Rows from block 4 of the text encoder, named by matrix and row number. Rows with one number belong to one attention dimension. Each number is 50 + 10 x the weight over its row's rms, rounded and kept within 0 to 99. All counts start at 0. After the name is the row's rms in percent of the matrix's.
# v: attention query, key and value (stacked) (text_encoder.blocks.4.attn.qkv.weight, 576x192, the v third), inputs 96-143
# proj: attention output (text_encoder.blocks.4.attn.proj.weight, 192x192, transposed), outputs 96-143
v.112 098:74 43 32 57 46 47 45 41 61 51 55 53 43 45 65 33 48 60 59 44 44 63 34 51 46 39 54 53 36 48 55 52 46 41 49 53 64 32 39 40 56 47 31 62 48 49 42 56
v.113 082:64 62 56 56 57 46 51 49 57 41 58 45 50 42 40 45 58 49 30 47 47 43 61 54 66 40 55 54 57 49 53 41 56 55 54 50 58 57 38 59 58 50 54 50 43 43 42 51
v.114 110:36 53 44 55 52 37 52 39 56 76 49 60 58 64 65 37 47 40 53 45 56 40 38 54 30 50 36 50 41 61 57 45 50 46 45 50 59 54 53 57 66 57 77 51 55 61 34 48
v.115 108:42 40 59 42 37 58 39 43 45 49 70 42 59 46 70 51 54 45 35 54 41 51 58 39 35 39 54 48 43 63 71 55 65 38 40 66 49 68 33 40 51 39 49 56 45 61 40 63
v.116 095:56 65 38 58 67 43 38 44 25 50 68 48 55 48 54 44 53 37 50 75 58 44 51 54 39 47 35 44 50 35 37 38 59 57 35 61 44 44 64 40 66 39 55 46 48 54 58 51
v.117 091:40 45 39 49 73 51 47 35 35 58 37 37 53 36 49 51 41 40 52 48 55 62 47 47 48 59 49 51 42 57 43 53 62 39 41 72 48 59 65 62 61 81 59 43 54 53 50 41
v.118 093:38 45 54 53 50 42 47 33 55 48 42 63 53 53 71 64 69 61 62 57 38 56 52 44 59 50 67 49 57 44 58 56 41 50 72 60 46 38 54 44 44 41 31 49 46 49 41 37
v.119 097:47 49 37 47 54 65 51 60 56 47 56 46 40 54 48 54 51 48 46 58 46 51 75 57 64 52 55 43 59 56 57 57 52 56 61 42 59 47 32 59 47 34 34 55 50 28 76 58
v.120 099:53 41 49 50 64 54 50 41 29 43 45 48 46 48 44 51 32 50 30 46 62 35 56 47 66 51 39 43 43 62 49 57 57 54 50 37 60 42 58 61 72 51 71 64 43 44 52 40
v.121 124:53 53 52 56 51 50 48 37 54 45 48 56 68 67 40 48 55 39 56 58 57 57 50 49 35 54 63 55 46 42 58 44 62 58 46 72 57 53 55 45 48 62 45 23 55 74 71 68
v.122 102:37 54 43 51 50 39 41 56 53 76 59 49 55 56 53 40 64 43 56 37 68 53 47 68 47 49 51 69 46 63 55 60 54 35 45 49 50 60 66 48 44 61 44 42 62 24 36 52
v.123 113:64 60 47 61 55 54 49 51 67 54 48 37 50 53 26 43 33 48 36 39 63 62 46 58 55 47 54 66 57 43 42 51 33 50 44 38 61 60 60 46 59 64 61 55 64 59 53 57
v.124 098:38 58 30 44 58 52 44 71 36 48 48 41 40 43 40 65 50 48 49 56 48 51 75 72 47 62 48 51 46 60 48 54 50 53 34 57 43 63 47 45 37 47 59 61 45 48 58 58
v.125 087:54 66 44 62 46 45 47 40 50 55 50 55 45 55 47 56 58 39 58 51 43 51 52 53 73 52 72 54 61 46 43 58 46 55 41 48 55 26 58 32 43 59 32 55 27 45 47 58
v.126 100:48 34 53 55 39 45 46 53 57 42 59 60 49 61 59 45 48 56 47 36 43 46 32 45 38 50 65 51 38 66 45 40 44 40 51 39 49 44 61 41 63 57 33 50 61 43 30 54
v.127 102:39 62 52 52 59 57 33 44 54 52 54 60 52 67 57 59 56 59 53 45 38 49 71 52 52 61 48 53 53 29 58 40 75 52 24 64 51 55 41 41 43 43 41 41 48 38 49 52
v.128 094:59 32 61 62 48 42 39 43 33 71 53 58 41 66 59 60 38 55 46 41 58 70 51 46 34 31 39 45 46 54 65 52 40 41 53 37 46 46 39 64 59 58 30 51 55 55 44 44
v.129 114:42 43 55 55 63 53 57 54 44 36 47 52 53 50 42 60 44 48 49 50 55 37 48 37 56 43 63 57 71 41 26 64 59 50 30 38 39 43 58 37 38 52 53 68 48 65 65 54
v.130 108:42 42 46 45 49 46 50 45 49 62 49 55 28 69 55 27 48 59 64 45 58 68 46 48 47 44 64 54 47 46 43 44 52 32 55 65 45 33 45 35 49 52 65 72 57 40 40 47
v.131 093:58 49 50 43 55 39 44 53 61 57 60 45 54 53 49 51 66 46 61 47 51 47 65 58 61 32 54 69 39 33 54 50 56 50 62 45 51 49 45 57 59 63 49 47 67 42 43 58
v.132 098:62 39 60 52 56 55 51 38 41 38 40 58 52 54 59 53 62 60 45 50 46 60 59 33 55 58 47 51 49 52 57 46 58 59 53 51 69 62 37 57 52 40 65 42 37 44 41 34
v.133 107:62 57 59 48 53 32 41 37 47 46 65 53 58 50 46 58 55 55 51 53 37 55 27 50 72 36 47 47 29 63 56 35 41 51 41 60 54 53 74 68 50 57 54 47 47 55 25 30
v.134 088:51 38 49 70 45 49 53 44 50 69 47 39 45 48 37 73 37 48 48 40 38 37 50 45 60 64 46 63 47 51 32 69 33 67 55 53 37 34 41 54 35 61 57 60 58 50 60 34
v.135 113:38 45 58 60 50 47 52 41 48 49 55 47 64 63 48 74 50 37 59 38 52 43 60 64 36 42 53 55 56 58 50 49 46 57 62 41 37 53 40 48 38 32 33 61 44 46 48 72
v.136 097:51 44 48 41 63 58 61 63 66 52 45 55 41 60 49 41 29 37 55 53 35 48 40 62 44 50 52 50 37 62 43 48 55 59 55 66 54 23 58 40 43 47 61 62 53 46 59 52
v.137 087:55 51 59 29 40 51 63 50 62 46 58 32 30 37 56 70 57 50 49 55 52 36 58 47 62 47 43 38 67 51 44 37 50 55 47 46 39 27 57 64 56 73 53 42 45 58 72 45
v.138 109:40 46 41 52 45 62 49 50 48 80 50 47 29 57 58 57 36 74 43 45 42 57 64 36 50 61 59 59 67 54 53 64 39 42 53 41 57 43 46 60 49 46 56 48 48 62 50 49
v.139 098:59 49 58 56 58 39 50 49 41 46 53 33 49 50 58 63 36 48 47 47 57 46 47 51 52 51 34 47 57 59 60 49 36 49 64 48 44 52 49 53 44 52 33 55 53 58 57 46
v.140 090:59 58 49 54 39 48 59 64 35 60 66 53 37 55 62 52 42 63 50 45 60 59 59 68 47 63 40 67 33 63 52 53 54 55 36 50 55 40 51 70 49 52 71 54 65 55 40 45
v.141 107:51 45 55 50 61 54 49 48 56 48 51 55 54 63 58 39 42 44 62 44 37 61 47 71 34 48 45 53 38 58 49 52 37 40 60 50 49 60 51 51 49 40 28 53 55 32 50 49
v.142 083:52 51 40 29 69 37 30 29 57 49 53 51 59 52 46 54 53 48 63 46 58 33 39 54 56 42 53 45 39 59 23 48 43 46 47 55 40 50 60 32 54 48 53 63 49 45 53 50
v.143 111:46 50 48 47 63 57 48 57 52 52 57 52 61 67 45 35 31 55 50 60 38 71 32 42 57 14 60 37 49 41 34 43 52 47 32 38 45 48 68 62 47 57 54 57 50 51 55 39
v.144 121:54 36 52 48 57 36 66 55 49 40 68 35 35 25 65 64 45 49 63 57 50 54 55 46 64 57 42 46 46 70 45 60 40 44 50 44 47 54 58 52 53 44 34 63 47 41 40 32
v.145 100:43 51 47 56 58 35 30 36 44 61 49 52 63 72 41 44 53 43 41 59 59 49 38 73 50 30 48 37 42 38 50 47 48 48 60 46 48 40 65 51 52 60 38 47 53 45 60 46
v.146 093:43 60 50 60 46 45 71 66 41 37 54 56 46 53 43 48 58 58 56 56 57 68 43 60 55 60 57 58 35 41 73 50 52 52 66 32 34 45 45 64 38 50 56 40 50 35 56 46
v.147 083:65 53 39 59 61 48 55 37 42 53 43 30 52 51 49 66 50 69 56 47 37 44 45 86 58 69 24 34 43 49 37 52 50 47 55 63 42 62 64 46 33 68 47 56 45 33 41 57
v.148 114:40 49 49 37 30 73 48 63 56 48 42 63 44 53 63 35 58 54 52 63 43 63 58 37 46 49 70 50 42 48 55 59 54 54 53 56 49 55 47 37 45 38 64 47 63 56 65 58
v.149 088:44 58 57 47 70 30 35 48 42 35 30 56 50 31 53 58 74 65 60 60 52 46 53 38 58 56 46 51 39 56 47 51 53 60 35 64 61 55 46 57 56 42 53 49 48 49 51 37
v.150 097:50 54 46 62 42 51 40 54 55 35 52 35 62 44 45 61 54 69 56 54 42 38 51 56 67 58 56 76 52 39 47 56 39 55 49 52 48 48 59 52 44 55 52 46 47 43 35 63
v.151 090:60 37 58 57 46 42 67 60 47 61 65 53 57 44 60 56 47 55 39 57 61 41 40 39 54 31 59 40 44 49 36 49 37 47 42 46 55 47 77 57 59 52 51 58 40 50 54 41
v.152 100:48 46 55 41 52 65 32 58 66 36 50 58 46 40 48 34 40 62 58 44 40 53 53 35 40 51 35 59 59 62 42 51 43 49 40 55 63 66 36 33 61 30 50 42 56 53 44 53
v.153 110:53 46 51 52 66 44 34 59 58 55 57 44 55 63 62 38 23 60 53 61 51 55 36 56 50 43 58 44 47 37 45 49 43 19 53 56 50 45 48 52 57 62 40 49 60 42 39 55
v.154 084:54 67 54 52 30 55 53 63 36 60 49 48 58 57 42 30 62 48 42 55 58 53 58 56 34 62 59 48 48 60 59 52 55 49 59 39 55 56 51 35 47 48 50 33 48 34 63 62
v.155 096:58 64 53 47 45 54 75 56 54 52 30 54 42 65 41 32 60 46 45 49 46 15 50 57 51 67 53 48 46 64 37 63 50 45 42 52 60 45 53 41 45 54 43 53 42 49 66 48
v.156 086:48 45 51 51 38 71 41 48 42 50 50 55 56 53 52 49 46 45 44 36 41 73 48 53 30 51 51 46 35 62 54 39 66 59 44 38 80 57 64 33 45 45 52 36 49 51 30 65
v.157 092:56 50 45 52 49 58 37 64 45 49 63 44 46 33 49 63 42 47 67 54 45 62 49 50 68 46 44 43 47 32 40 47 51 63 54 38 30 43 72 59 39 60 55 48 43 46 53 54
v.158 098:53 66 34 44 40 60 57 71 40 46 43 63 44 42 39 42 66 43 39 52 64 44 50 60 58 65 53 61 59 42 48 39 48 46 58 54 50 43 62 43 43 44 61 42 53 38 47 52
v.159 090:43 59 39 37 42 69 50 62 78 38 46 47 44 42 25 40 37 49 48 58 36 44 43 29 59 55 55 47 68 57 23 50 34 43 42 46 38 57 43 39 40 53 52 55 58 56 57 52
v.160 097:34 58 24 54 35 57 77 50 48 54 47 65 45 46 52 45 58 51 61 59 54 55 62 71 60 41 39 47 43 58 49 45 47 55 62 46 39 56 39 50 37 47 49 54 54 40 45 56
v.161 103:47 62 68 57 55 62 37 50 66 65 38 46 47 52 49 46 56 38 44 38 52 32 58 51 44 53 39 52 70 56 53 47 27 54 39 55 56 54 57 51 65 56 32 36 42 53 73 49
v.162 098:51 37 48 54 54 54 48 50 51 47 31 37 65 39 57 57 53 49 54 62 59 52 51 61 54 47 33 48 39 39 32 68 51 55 42 55 38 59 40 48 46 56 55 60 38 31 56 44
v.163 106:67 49 53 62 56 25 55 39 36 50 71 50 48 69 54 56 68 43 41 57 56 46 45 51 52 59 62 50 54 59 66 48 62 53 45 40 50 42 64 52 54 66 39 55 52 38 50 31
v.164 102:39 48 65 66 39 60 53 48 46 61 53 52 45 60 55 51 42 50 39 39 43 49 41 51 60 40 61 45 38 41 49 29 60 41 44 46 59 47 65 48 52 49 49 64 58 53 54 47
v.165 088:40 46 47 49 51 51 36 45 55 48 40 41 42 54 59 32 59 61 49 64 37 58 48 50 45 58 58 32 49 49 67 28 62 31 62 66 60 52 39 48 50 62 56 64 48 51 38 51
v.166 102:46 40 50 53 65 49 43 42 53 33 56 55 57 38 37 45 50 50 47 55 50 63 34 12 62 51 55 56 46 37 53 45 51 38 50 61 46 55 32 41 48 48 60 46 46 44 36 48
v.167 111:47 44 49 55 62 30 41 21 55 47 59 51 57 65 65 58 53 72 60 66 47 47 34 51 49 46 62 48 41 58 58 55 56 43 59 66 58 55 46 58 66 66 54 41 58 53 35 46
v.168 114:46 37 60 46 42 67 54 31 47 56 31 47 31 62 71 45 47 50 47 30 29 54 67 31 47 53 41 40 60 39 30 57 57 51 49 46 47 54 39 39 55 49 59 65 45 45 60 45
v.169 114:40 68 50 72 53 49 29 45 61 30 57 52 62 51 44 50 55 45 43 59 52 58 55 57 54 32 58 67 33 38 75 38 52 52 34 57 48 47 53 55 52 30 51 39 53 45 31 36
v.170 096:47 35 53 44 45 56 52 40 48 61 45 51 42 84 52 51 52 60 51 24 37 46 53 54 44 38 74 46 46 42 47 54 58 55 63 43 49 36 51 49 47 50 48 59 53 50 53 53
v.171 104:47 55 50 38 51 64 53 69 60 62 57 57 44 29 40 41 57 46 57 38 50 47 48 51 44 59 45 47 34 57 51 52 55 46 58 50 52 54 48 28 58 49 52 44 65 52 54 53
v.172 099:48 40 49 54 41 58 53 44 36 55 45 63 35 60 37 59 57 76 68 37 53 58 64 45 60 55 51 50 51 66 34 55 38 59 45 45 41 53 56 51 18 47 58 59 40 46 55 49
v.173 103:67 47 52 44 38 64 64 66 48 50 53 49 31 54 38 44 35 51 57 34 27 54 45 39 55 67 53 42 46 55 38 45 53 46 49 58 54 53 49 26 34 47 59 65 55 50 45 48
v.174 103:43 57 56 45 50 57 40 41 42 46 58 46 35 28 55 46 48 51 58 49 31 49 59 40 53 64 45 52 61 61 58 69 38 63 54 44 50 61 44 42 55 41 37 45 56 57 63 58
v.175 073:42 45 46 55 60 49 44 49 51 50 38 44 55 32 40 48 56 47 38 60 74 32 64 42 53 68 37 57 65 57 38 65 44 48 35 58 56 47 09 48 55 66 41 38 36 42 59 53
v.176 097:62 44 57 48 59 49 46 41 58 27 50 48 57 60 45 70 43 55 28 61 48 41 59 47 63 45 39 36 55 60 31 59 69 67 47 36 45 35 51 43 36 58 55 46 47 72 62 60
v.177 105:52 48 63 60 53 42 57 41 43 36 59 60 55 50 37 70 54 37 40 53 48 65 45 51 48 45 42 41 47 54 73 28 38 52 63 54 41 53 50 48 53 51 36 39 44 50 44 43
v.178 096:51 44 50 56 46 48 59 48 50 35 60 47 47 44 51 64 62 45 49 56 56 47 47 46 64 50 58 43 55 51 43 51 46 63 33 54 33 46 53 63 42 66 57 48 51 43 43 41
v.179 102:78 58 48 53 37 49 55 56 53 61 59 66 53 59 35 51 67 34 40 44 68 47 61 55 42 44 53 50 57 51 65 41 40 52 60 49 41 51 58 67 49 40 56 52 62 46 55 34
v.180 101:58 58 50 60 41 47 38 54 61 51 52 53 44 50 31 33 46 58 39 51 60 57 55 43 52 46 47 56 50 54 60 39 35 41 45 41 49 60 46 49 48 52 31 30 55 55 55 45
proj.112 095:59 43 50 45 38 51 60 58 26 55 45 36 53 54 59 36 53 50 45 47 54 37 58 63 45 52 28 61 48 56 55 73 37 48 78 66 37 71 62 44 34 56 44 49 37 67 47 35
proj.113 083:75 51 45 49 43 50 57 52 53 48 50 46 46 58 52 53 32 47 45 47 40 40 52 36 49 64 50 45 37 58 46 64 30 44 55 60 34 44 72 56 49 41 54 47 38 68 61 52
proj.114 112:43 47 47 49 56 43 56 48 41 55 45 52 25 49 46 50 63 48 74 58 57 32 65 53 48 47 61 65 64 35 46 55 39 62 59 38 51 54 56 33 47 58 38 44 55 56 49 46
proj.115 121:57 62 55 51 45 51 57 53 56 49 44 50 44 39 54 39 38 52 47 55 64 52 63 57 53 62 29 55 51 47 49 57 44 51 46 51 30 53 54 46 64 61 38 34 40 76 53 46
proj.116 083:62 39 58 49 53 49 45 63 62 42 45 58 46 25 43 60 72 55 59 37 51 44 43 53 53 58 62 79 59 48 77 59 39 54 43 57 53 62 50 64 37 51 55 52 44 72 47 68
proj.117 089:54 48 42 61 47 51 57 36 47 50 48 65 52 30 43 52 68 42 62 62 57 30 39 36 47 56 56 48 45 55 46 52 56 69 55 49 56 51 37 34 34 44 50 48 51 54 67 43
proj.118 088:72 56 38 60 45 57 54 58 63 44 50 37 36 55 47 64 44 42 55 43 55 57 31 52 40 50 39 66 66 61 65 55 57 48 39 26 54 59 46 45 43 46 67 56 56 61 42 65
proj.119 098:39 59 43 59 51 54 35 52 46 42 50 42 27 57 65 64 31 59 43 50 58 54 34 50 52 40 71 29 54 50 50 23 63 27 42 66 75 42 51 67 60 57 47 47 36 44 44 46
proj.120 097:50 49 52 50 43 48 39 57 48 51 54 34 54 45 41 50 65 60 58 72 39 44 50 50 47 58 78 40 40 40 48 50 45 50 57 53 55 45 56 52 48 45 39 46 39 56 73 50
proj.121 124:68 34 50 48 48 50 57 46 46 48 50 59 69 43 48 60 59 43 67 43 57 40 39 50 55 67 49 58 51 48 55 62 63 42 53 22 22 48 41 51 46 51 52 66 44 50 43 48
proj.122 093:52 61 35 52 56 55 63 44 46 44 52 71 56 52 67 50 44 58 64 43 30 37 44 47 49 61 51 55 60 31 52 29 39 49 59 49 44 45 59 29 54 49 49 47 48 55 42 56
proj.123 112:48 31 50 58 48 47 73 40 33 50 50 61 62 44 55 55 68 48 52 38 40 37 50 50 50 72 58 33 38 58 44 56 45 40 49 52 42 37 54 41 54 47 50 53 47 40 62 47
proj.124 095:32 32 56 54 60 42 36 46 55 55 46 82 41 55 49 61 49 58 33 66 53 54 46 49 51 55 68 31 50 41 40 30 53 50 36 67 57 53 32 41 46 54 58 60 47 63 50 55
proj.125 082:55 48 54 47 45 57 40 49 52 52 47 67 35 43 47 40 48 27 43 50 49 36 41 48 54 75 47 41 43 54 50 48 63 49 51 43 42 63 61 55 51 42 48 32 45 52 51 60
proj.126 098:47 62 45 51 50 49 56 62 56 46 60 42 44 59 62 36 37 37 63 54 61 49 58 50 49 57 07 66 59 47 50 60 57 65 50 42 36 48 49 52 54 43 49 36 54 55 40 63
proj.127 100:49 57 43 43 46 54 29 55 50 44 54 51 52 42 53 49 39 48 36 61 37 42 62 51 53 37 52 65 56 50 56 54 41 52 70 33 53 68 53 57 59 51 48 54 50 54 32 55
proj.128 099:49 56 47 56 51 45 37 72 68 45 48 43 44 43 51 36 55 44 50 47 47 52 64 56 45 76 27 23 36 44 47 41 38 56 52 53 47 58 57 42 58 52 36 43 48 84 51 41
proj.129 116:44 44 46 48 53 48 40 33 69 44 48 39 40 48 45 41 82 60 65 47 50 57 70 47 52 41 65 65 60 56 54 43 45 53 58 55 45 50 47 40 58 55 37 40 65 56 49 55
proj.130 105:42 53 55 55 57 56 60 56 43 54 50 51 34 59 47 43 53 52 30 52 43 65 40 59 55 59 39 38 51 49 46 56 35 54 65 45 48 58 34 16 55 52 42 57 54 69 52 30
proj.131 092:41 44 37 65 50 59 40 65 61 52 54 68 42 40 48 49 44 45 44 45 37 37 41 46 51 62 30 20 44 57 48 35 43 61 26 40 52 73 60 47 60 59 53 61 39 52 67 33
proj.132 112:54 34 26 47 52 52 70 34 39 46 54 38 64 61 54 55 65 64 54 67 51 35 49 44 50 57 47 72 44 54 54 38 58 43 61 52 59 49 43 61 40 55 57 45 58 51 40 41
proj.133 110:46 41 39 43 44 42 64 63 42 49 50 57 69 56 54 58 39 70 43 52 46 53 51 34 50 63 39 53 30 56 53 55 60 37 36 56 51 39 43 58 53 56 44 56 57 65 52 35
proj.134 079:49 60 60 47 54 51 44 22 61 61 49 50 29 46 51 50 60 43 42 49 47 70 66 54 43 51 48 36 67 50 66 55 51 22 44 63 42 56 33 57 63 51 50 39 66 47 44 37
proj.135 111:28 57 60 51 56 51 29 48 74 51 53 46 37 42 50 47 58 49 63 45 38 63 63 63 53 39 51 42 54 46 43 54 48 58 64 60 52 47 46 34 46 60 25 57 44 44 46 54
proj.136 098:46 49 58 55 37 47 53 44 37 47 54 58 54 60 37 49 38 56 59 50 53 88 58 56 49 30 41 47 57 33 52 61 53 45 75 60 39 47 32 54 46 38 46 58 59 38 49 46
proj.137 089:79 41 43 47 46 49 65 59 56 49 61 59 63 30 57 53 50 43 38 56 64 64 45 66 50 68 44 41 41 57 42 61 42 54 39 54 42 52 49 47 46 70 56 51 58 55 49 29
proj.138 116:67 55 54 51 48 48 45 40 54 57 47 63 45 39 52 45 63 39 34 38 65 44 52 44 43 57 32 55 38 57 48 57 41 55 52 39 55 48 49 30 58 39 53 32 38 48 52 28
proj.139 099:49 68 63 46 52 41 47 54 79 42 54 50 42 35 71 59 46 56 33 40 47 62 67 39 39 55 49 31 43 54 41 49 38 41 65 48 49 47 71 47 57 53 32 61 48 61 50 41
proj.140 092:58 37 56 50 66 45 64 43 43 52 57 49 67 66 60 61 52 43 37 54 45 48 50 49 49 62 49 75 46 46 52 51 56 33 62 52 52 64 54 59 53 51 35 54 35 61 45 26
proj.141 108:43 54 51 57 50 47 38 38 48 53 51 54 42 45 57 45 27 46 59 62 41 67 40 45 50 35 25 25 59 58 46 35 55 43 65 45 56 49 45 61 39 44 31 60 49 52 53 36
proj.142 078:40 52 51 58 50 50 46 56 53 48 40 53 68 54 40 52 62 54 67 58 52 60 50 31 49 54 59 52 62 31 45 51 59 47 55 62 45 49 41 32 59 62 48 61 63 89 45 52
proj.143 114:56 49 48 59 49 49 43 54 40 45 42 46 68 51 49 35 55 66 69 50 74 57 65 39 56 44 29 56 35 52 54 53 62 43 76 61 50 37 37 56 46 57 57 30 51 69 36 33
proj.144 123:44 48 59 41 45 47 40 55 51 44 46 61 41 25 49 51 65 46 54 53 60 49 42 52 48 63 36 59 47 43 50 34 50 59 68 54 54 43 52 61 55 54 37 61 43 74 64 36
proj.145 103:36 75 64 53 48 44 42 83 69 57 50 43 45 62 44 45 36 51 42 60 42 83 56 59 53 46 60 26 42 41 35 54 52 47 43 58 28 41 55 40 62 47 54 42 49 62 40 73
proj.146 092:52 53 56 35 56 51 59 44 58 55 53 47 37 32 62 53 30 49 30 55 46 53 58 60 48 50 31 55 57 50 50 35 41 46 42 57 63 53 77 67 49 50 59 41 37 31 52 45
proj.147 085:53 45 50 56 47 42 51 26 63 42 45 48 45 65 53 45 34 63 46 44 44 77 37 43 51 41 58 60 63 56 35 44 83 39 52 60 47 46 46 48 43 49 37 43 54 52 34 27
proj.148 114:65 50 43 53 50 42 43 35 17 47 48 38 77 38 49 58 49 38 63 46 75 34 51 50 50 28 36 56 67 45 56 47 27 50 41 43 61 49 50 53 52 42 81 45 56 48 55 58
proj.149 091:27 39 36 54 54 47 52 36 40 55 50 52 56 46 39 51 64 66 44 65 42 35 42 52 53 60 70 73 68 53 62 53 53 27 58 42 46 46 50 51 63 47 47 71 66 57 59 46
proj.150 101:45 39 42 56 53 40 36 20 61 42 56 61 55 45 49 62 55 58 38 51 37 52 32 38 46 38 48 33 47 61 53 42 62 45 11 46 52 54 60 58 45 46 43 56 60 34 62 30
proj.151 088:67 58 73 50 48 56 44 70 48 47 55 47 50 40 43 36 54 49 65 57 77 57 48 38 45 52 37 55 46 23 49 35 55 63 55 59 48 36 48 55 61 50 63 41 44 78 46 49
proj.152 103:64 41 33 50 41 52 34 27 36 46 51 60 67 54 51 57 57 57 58 45 58 31 33 51 43 38 49 50 54 53 44 60 74 45 66 42 62 54 32 54 50 41 36 57 64 53 45 51
proj.153 114:51 50 49 51 38 47 41 74 57 45 44 64 69 50 53 49 55 42 42 59 61 57 41 46 58 45 25 25 50 59 44 39 45 79 61 59 54 54 56 51 45 52 40 40 54 70 44 36
proj.154 091:38 53 46 52 54 46 43 53 47 58 50 44 59 47 51 76 52 44 41 84 50 49 40 65 49 39 48 51 62 57 69 50 53 44 36 55 46 54 64 69 33 47 73 56 46 41 40 63
proj.155 095:40 59 48 50 47 42 55 47 50 53 39 51 41 36 49 71 48 47 57 55 45 73 43 74 50 42 54 43 67 40 55 48 37 66 27 39 29 49 55 55 58 46 62 61 67 15 65 63
proj.156 084:34 51 51 54 53 34 45 64 42 52 51 48 58 78 55 31 42 52 44 56 43 43 51 53 42 45 42 62 33 41 53 56 53 60 43 37 64 45 54 36 46 54 50 61 46 35 50 58
proj.157 099:50 53 38 54 44 54 28 53 50 49 52 61 61 38 48 42 40 52 58 31 52 53 55 38 41 51 29 46 48 59 56 52 60 39 44 62 51 60 38 53 58 64 64 45 49 69 47 20
proj.158 102:38 55 53 63 37 64 49 33 34 48 51 57 56 58 31 55 37 55 48 51 45 50 42 47 48 42 50 59 65 40 56 51 67 36 27 61 55 50 43 65 52 37 56 46 42 18 55 60
proj.159 090:61 48 46 38 48 42 36 41 37 58 45 69 49 42 58 56 38 55 50 45 77 53 50 45 52 37 53 45 56 67 50 83 55 33 50 48 57 36 40 51 42 46 48 46 66 24 53 54
proj.160 098:36 45 63 52 55 58 30 48 43 58 45 61 48 43 50 44 23 58 59 38 61 57 37 43 51 53 49 77 50 35 50 62 45 37 42 53 61 40 48 52 51 51 56 30 22 32 50 60
proj.161 099:62 43 37 53 53 52 47 48 58 46 55 57 47 52 49 52 59 31 62 59 51 64 42 55 50 58 62 26 39 64 38 69 49 47 36 36 39 42 42 54 41 50 47 49 60 46 46 72
proj.162 101:40 51 47 53 57 53 30 35 48 60 53 32 48 61 48 43 56 35 55 52 43 61 55 46 46 46 62 50 66 49 43 28 42 47 74 54 53 63 38 57 45 39 56 40 60 69 35 47
proj.163 107:67 60 57 60 47 42 66 53 54 47 44 33 42 32 50 43 48 44 52 69 48 51 48 59 53 48 48 42 64 44 62 49 52 56 39 53 37 39 63 61 53 66 46 71 55 56 61 37
proj.164 106:33 55 51 46 53 41 49 66 48 48 49 51 64 56 41 33 50 61 30 57 59 63 53 59 50 56 43 28 32 61 50 50 39 56 21 45 37 54 47 26 69 47 43 39 51 56 75 58
proj.165 088:53 47 42 42 38 49 55 61 42 53 47 57 62 48 52 45 36 58 32 42 64 55 25 53 58 40 58 53 52 59 44 67 38 61 57 41 46 48 56 17 59 42 64 65 49 49 57 52
proj.166 102:62 55 52 52 47 49 65 43 42 54 52 47 47 64 55 50 53 53 29 56 47 17 53 37 57 44 58 55 71 55 44 48 29 67 63 44 64 51 60 63 51 48 51 49 46 36 65 42
proj.167 112:58 51 38 51 66 52 69 51 53 46 45 47 75 44 54 51 56 65 48 62 51 36 40 36 51 58 38 57 58 48 53 37 70 57 33 51 52 54 51 32 62 48 63 55 53 73 38 20
proj.168 124:51 49 51 61 55 50 65 33 31 57 50 31 53 57 50 44 57 47 47 36 54 55 62 63 52 65 54 43 39 67 53 48 45 48 58 34 42 51 33 32 39 51 52 34 60 63 58 43
proj.169 110:57 48 38 57 45 45 46 54 44 54 42 51 64 88 41 50 62 63 51 49 41 26 30 50 48 47 40 33 41 51 45 58 59 59 63 52 49 37 39 61 48 42 41 48 43 50 53 54
proj.170 096:49 46 55 60 50 51 58 27 54 47 49 41 39 37 46 37 51 46 61 48 42 58 62 65 47 45 25 11 39 40 53 36 46 64 29 45 56 53 46 29 35 54 46 49 58 35 64 42
proj.171 104:52 58 53 36 50 34 59 70 30 55 51 59 50 40 52 41 30 39 49 39 55 44 47 54 50 54 56 52 54 40 41 51 34 53 33 34 52 57 60 36 54 55 60 57 49 47 62 69
proj.172 097:46 39 37 50 55 42 47 34 56 48 50 45 39 33 59 48 51 55 48 48 50 77 33 66 56 68 43 59 51 39 55 56 57 25 28 52 48 43 42 28 45 54 46 42 49 70 63 30
proj.173 111:43 47 49 50 52 54 50 30 40 53 43 51 59 46 50 61 45 60 35 59 50 54 55 64 51 46 44 35 50 51 55 60 42 50 53 62 53 61 34 56 45 42 31 56 58 33 62 35
proj.174 100:62 48 44 59 49 51 34 16 56 40 42 49 44 17 58 68 57 46 54 46 46 26 50 61 48 42 58 37 65 50 45 71 48 39 35 36 47 49 67 66 57 50 45 67 53 37 56 47
proj.175 076:34 45 41 53 53 53 35 41 52 54 50 52 46 51 46 57 54 39 55 64 32 49 40 57 51 60 74 61 75 46 48 55 41 54 51 53 45 60 46 77 46 40 55 49 65 29 37 69
proj.176 093:39 54 46 37 49 48 46 59 83 53 54 50 63 50 72 58 46 56 40 60 57 74 63 23 45 41 62 68 48 57 49 52 31 50 41 60 39 56 58 51 57 43 64 53 49 36 45 39
proj.177 099:49 55 56 41 45 52 76 63 59 57 65 49 34 47 63 46 38 56 26 61 56 41 52 47 53 53 49 32 50 47 44 58 35 53 33 57 52 43 57 54 52 55 35 53 48 39 57 56
proj.178 101:62 56 47 49 51 42 36 39 46 54 45 46 67 45 52 62 48 50 52 52 57 41 55 48 54 44 40 50 67 31 52 58 46 52 56 68 56 35 33 70 58 71 52 46 60 39 38 29
proj.179 105:71 40 40 57 49 49 60 63 51 54 54 51 42 44 50 49 39 46 52 57 46 61 40 37 51 46 37 20 42 49 56 49 58 39 45 54 41 53 46 54 48 35 63 61 39 53 58 42
proj.180 100:60 60 50 38 49 65 60 74 60 65 49 64 27 54 64 49 51 52 35 62 56 48 36 68 52 55 55 27 46 58 34 72 56 42 32 45 43 47 46 55 55 42 36 46 49 43 40 76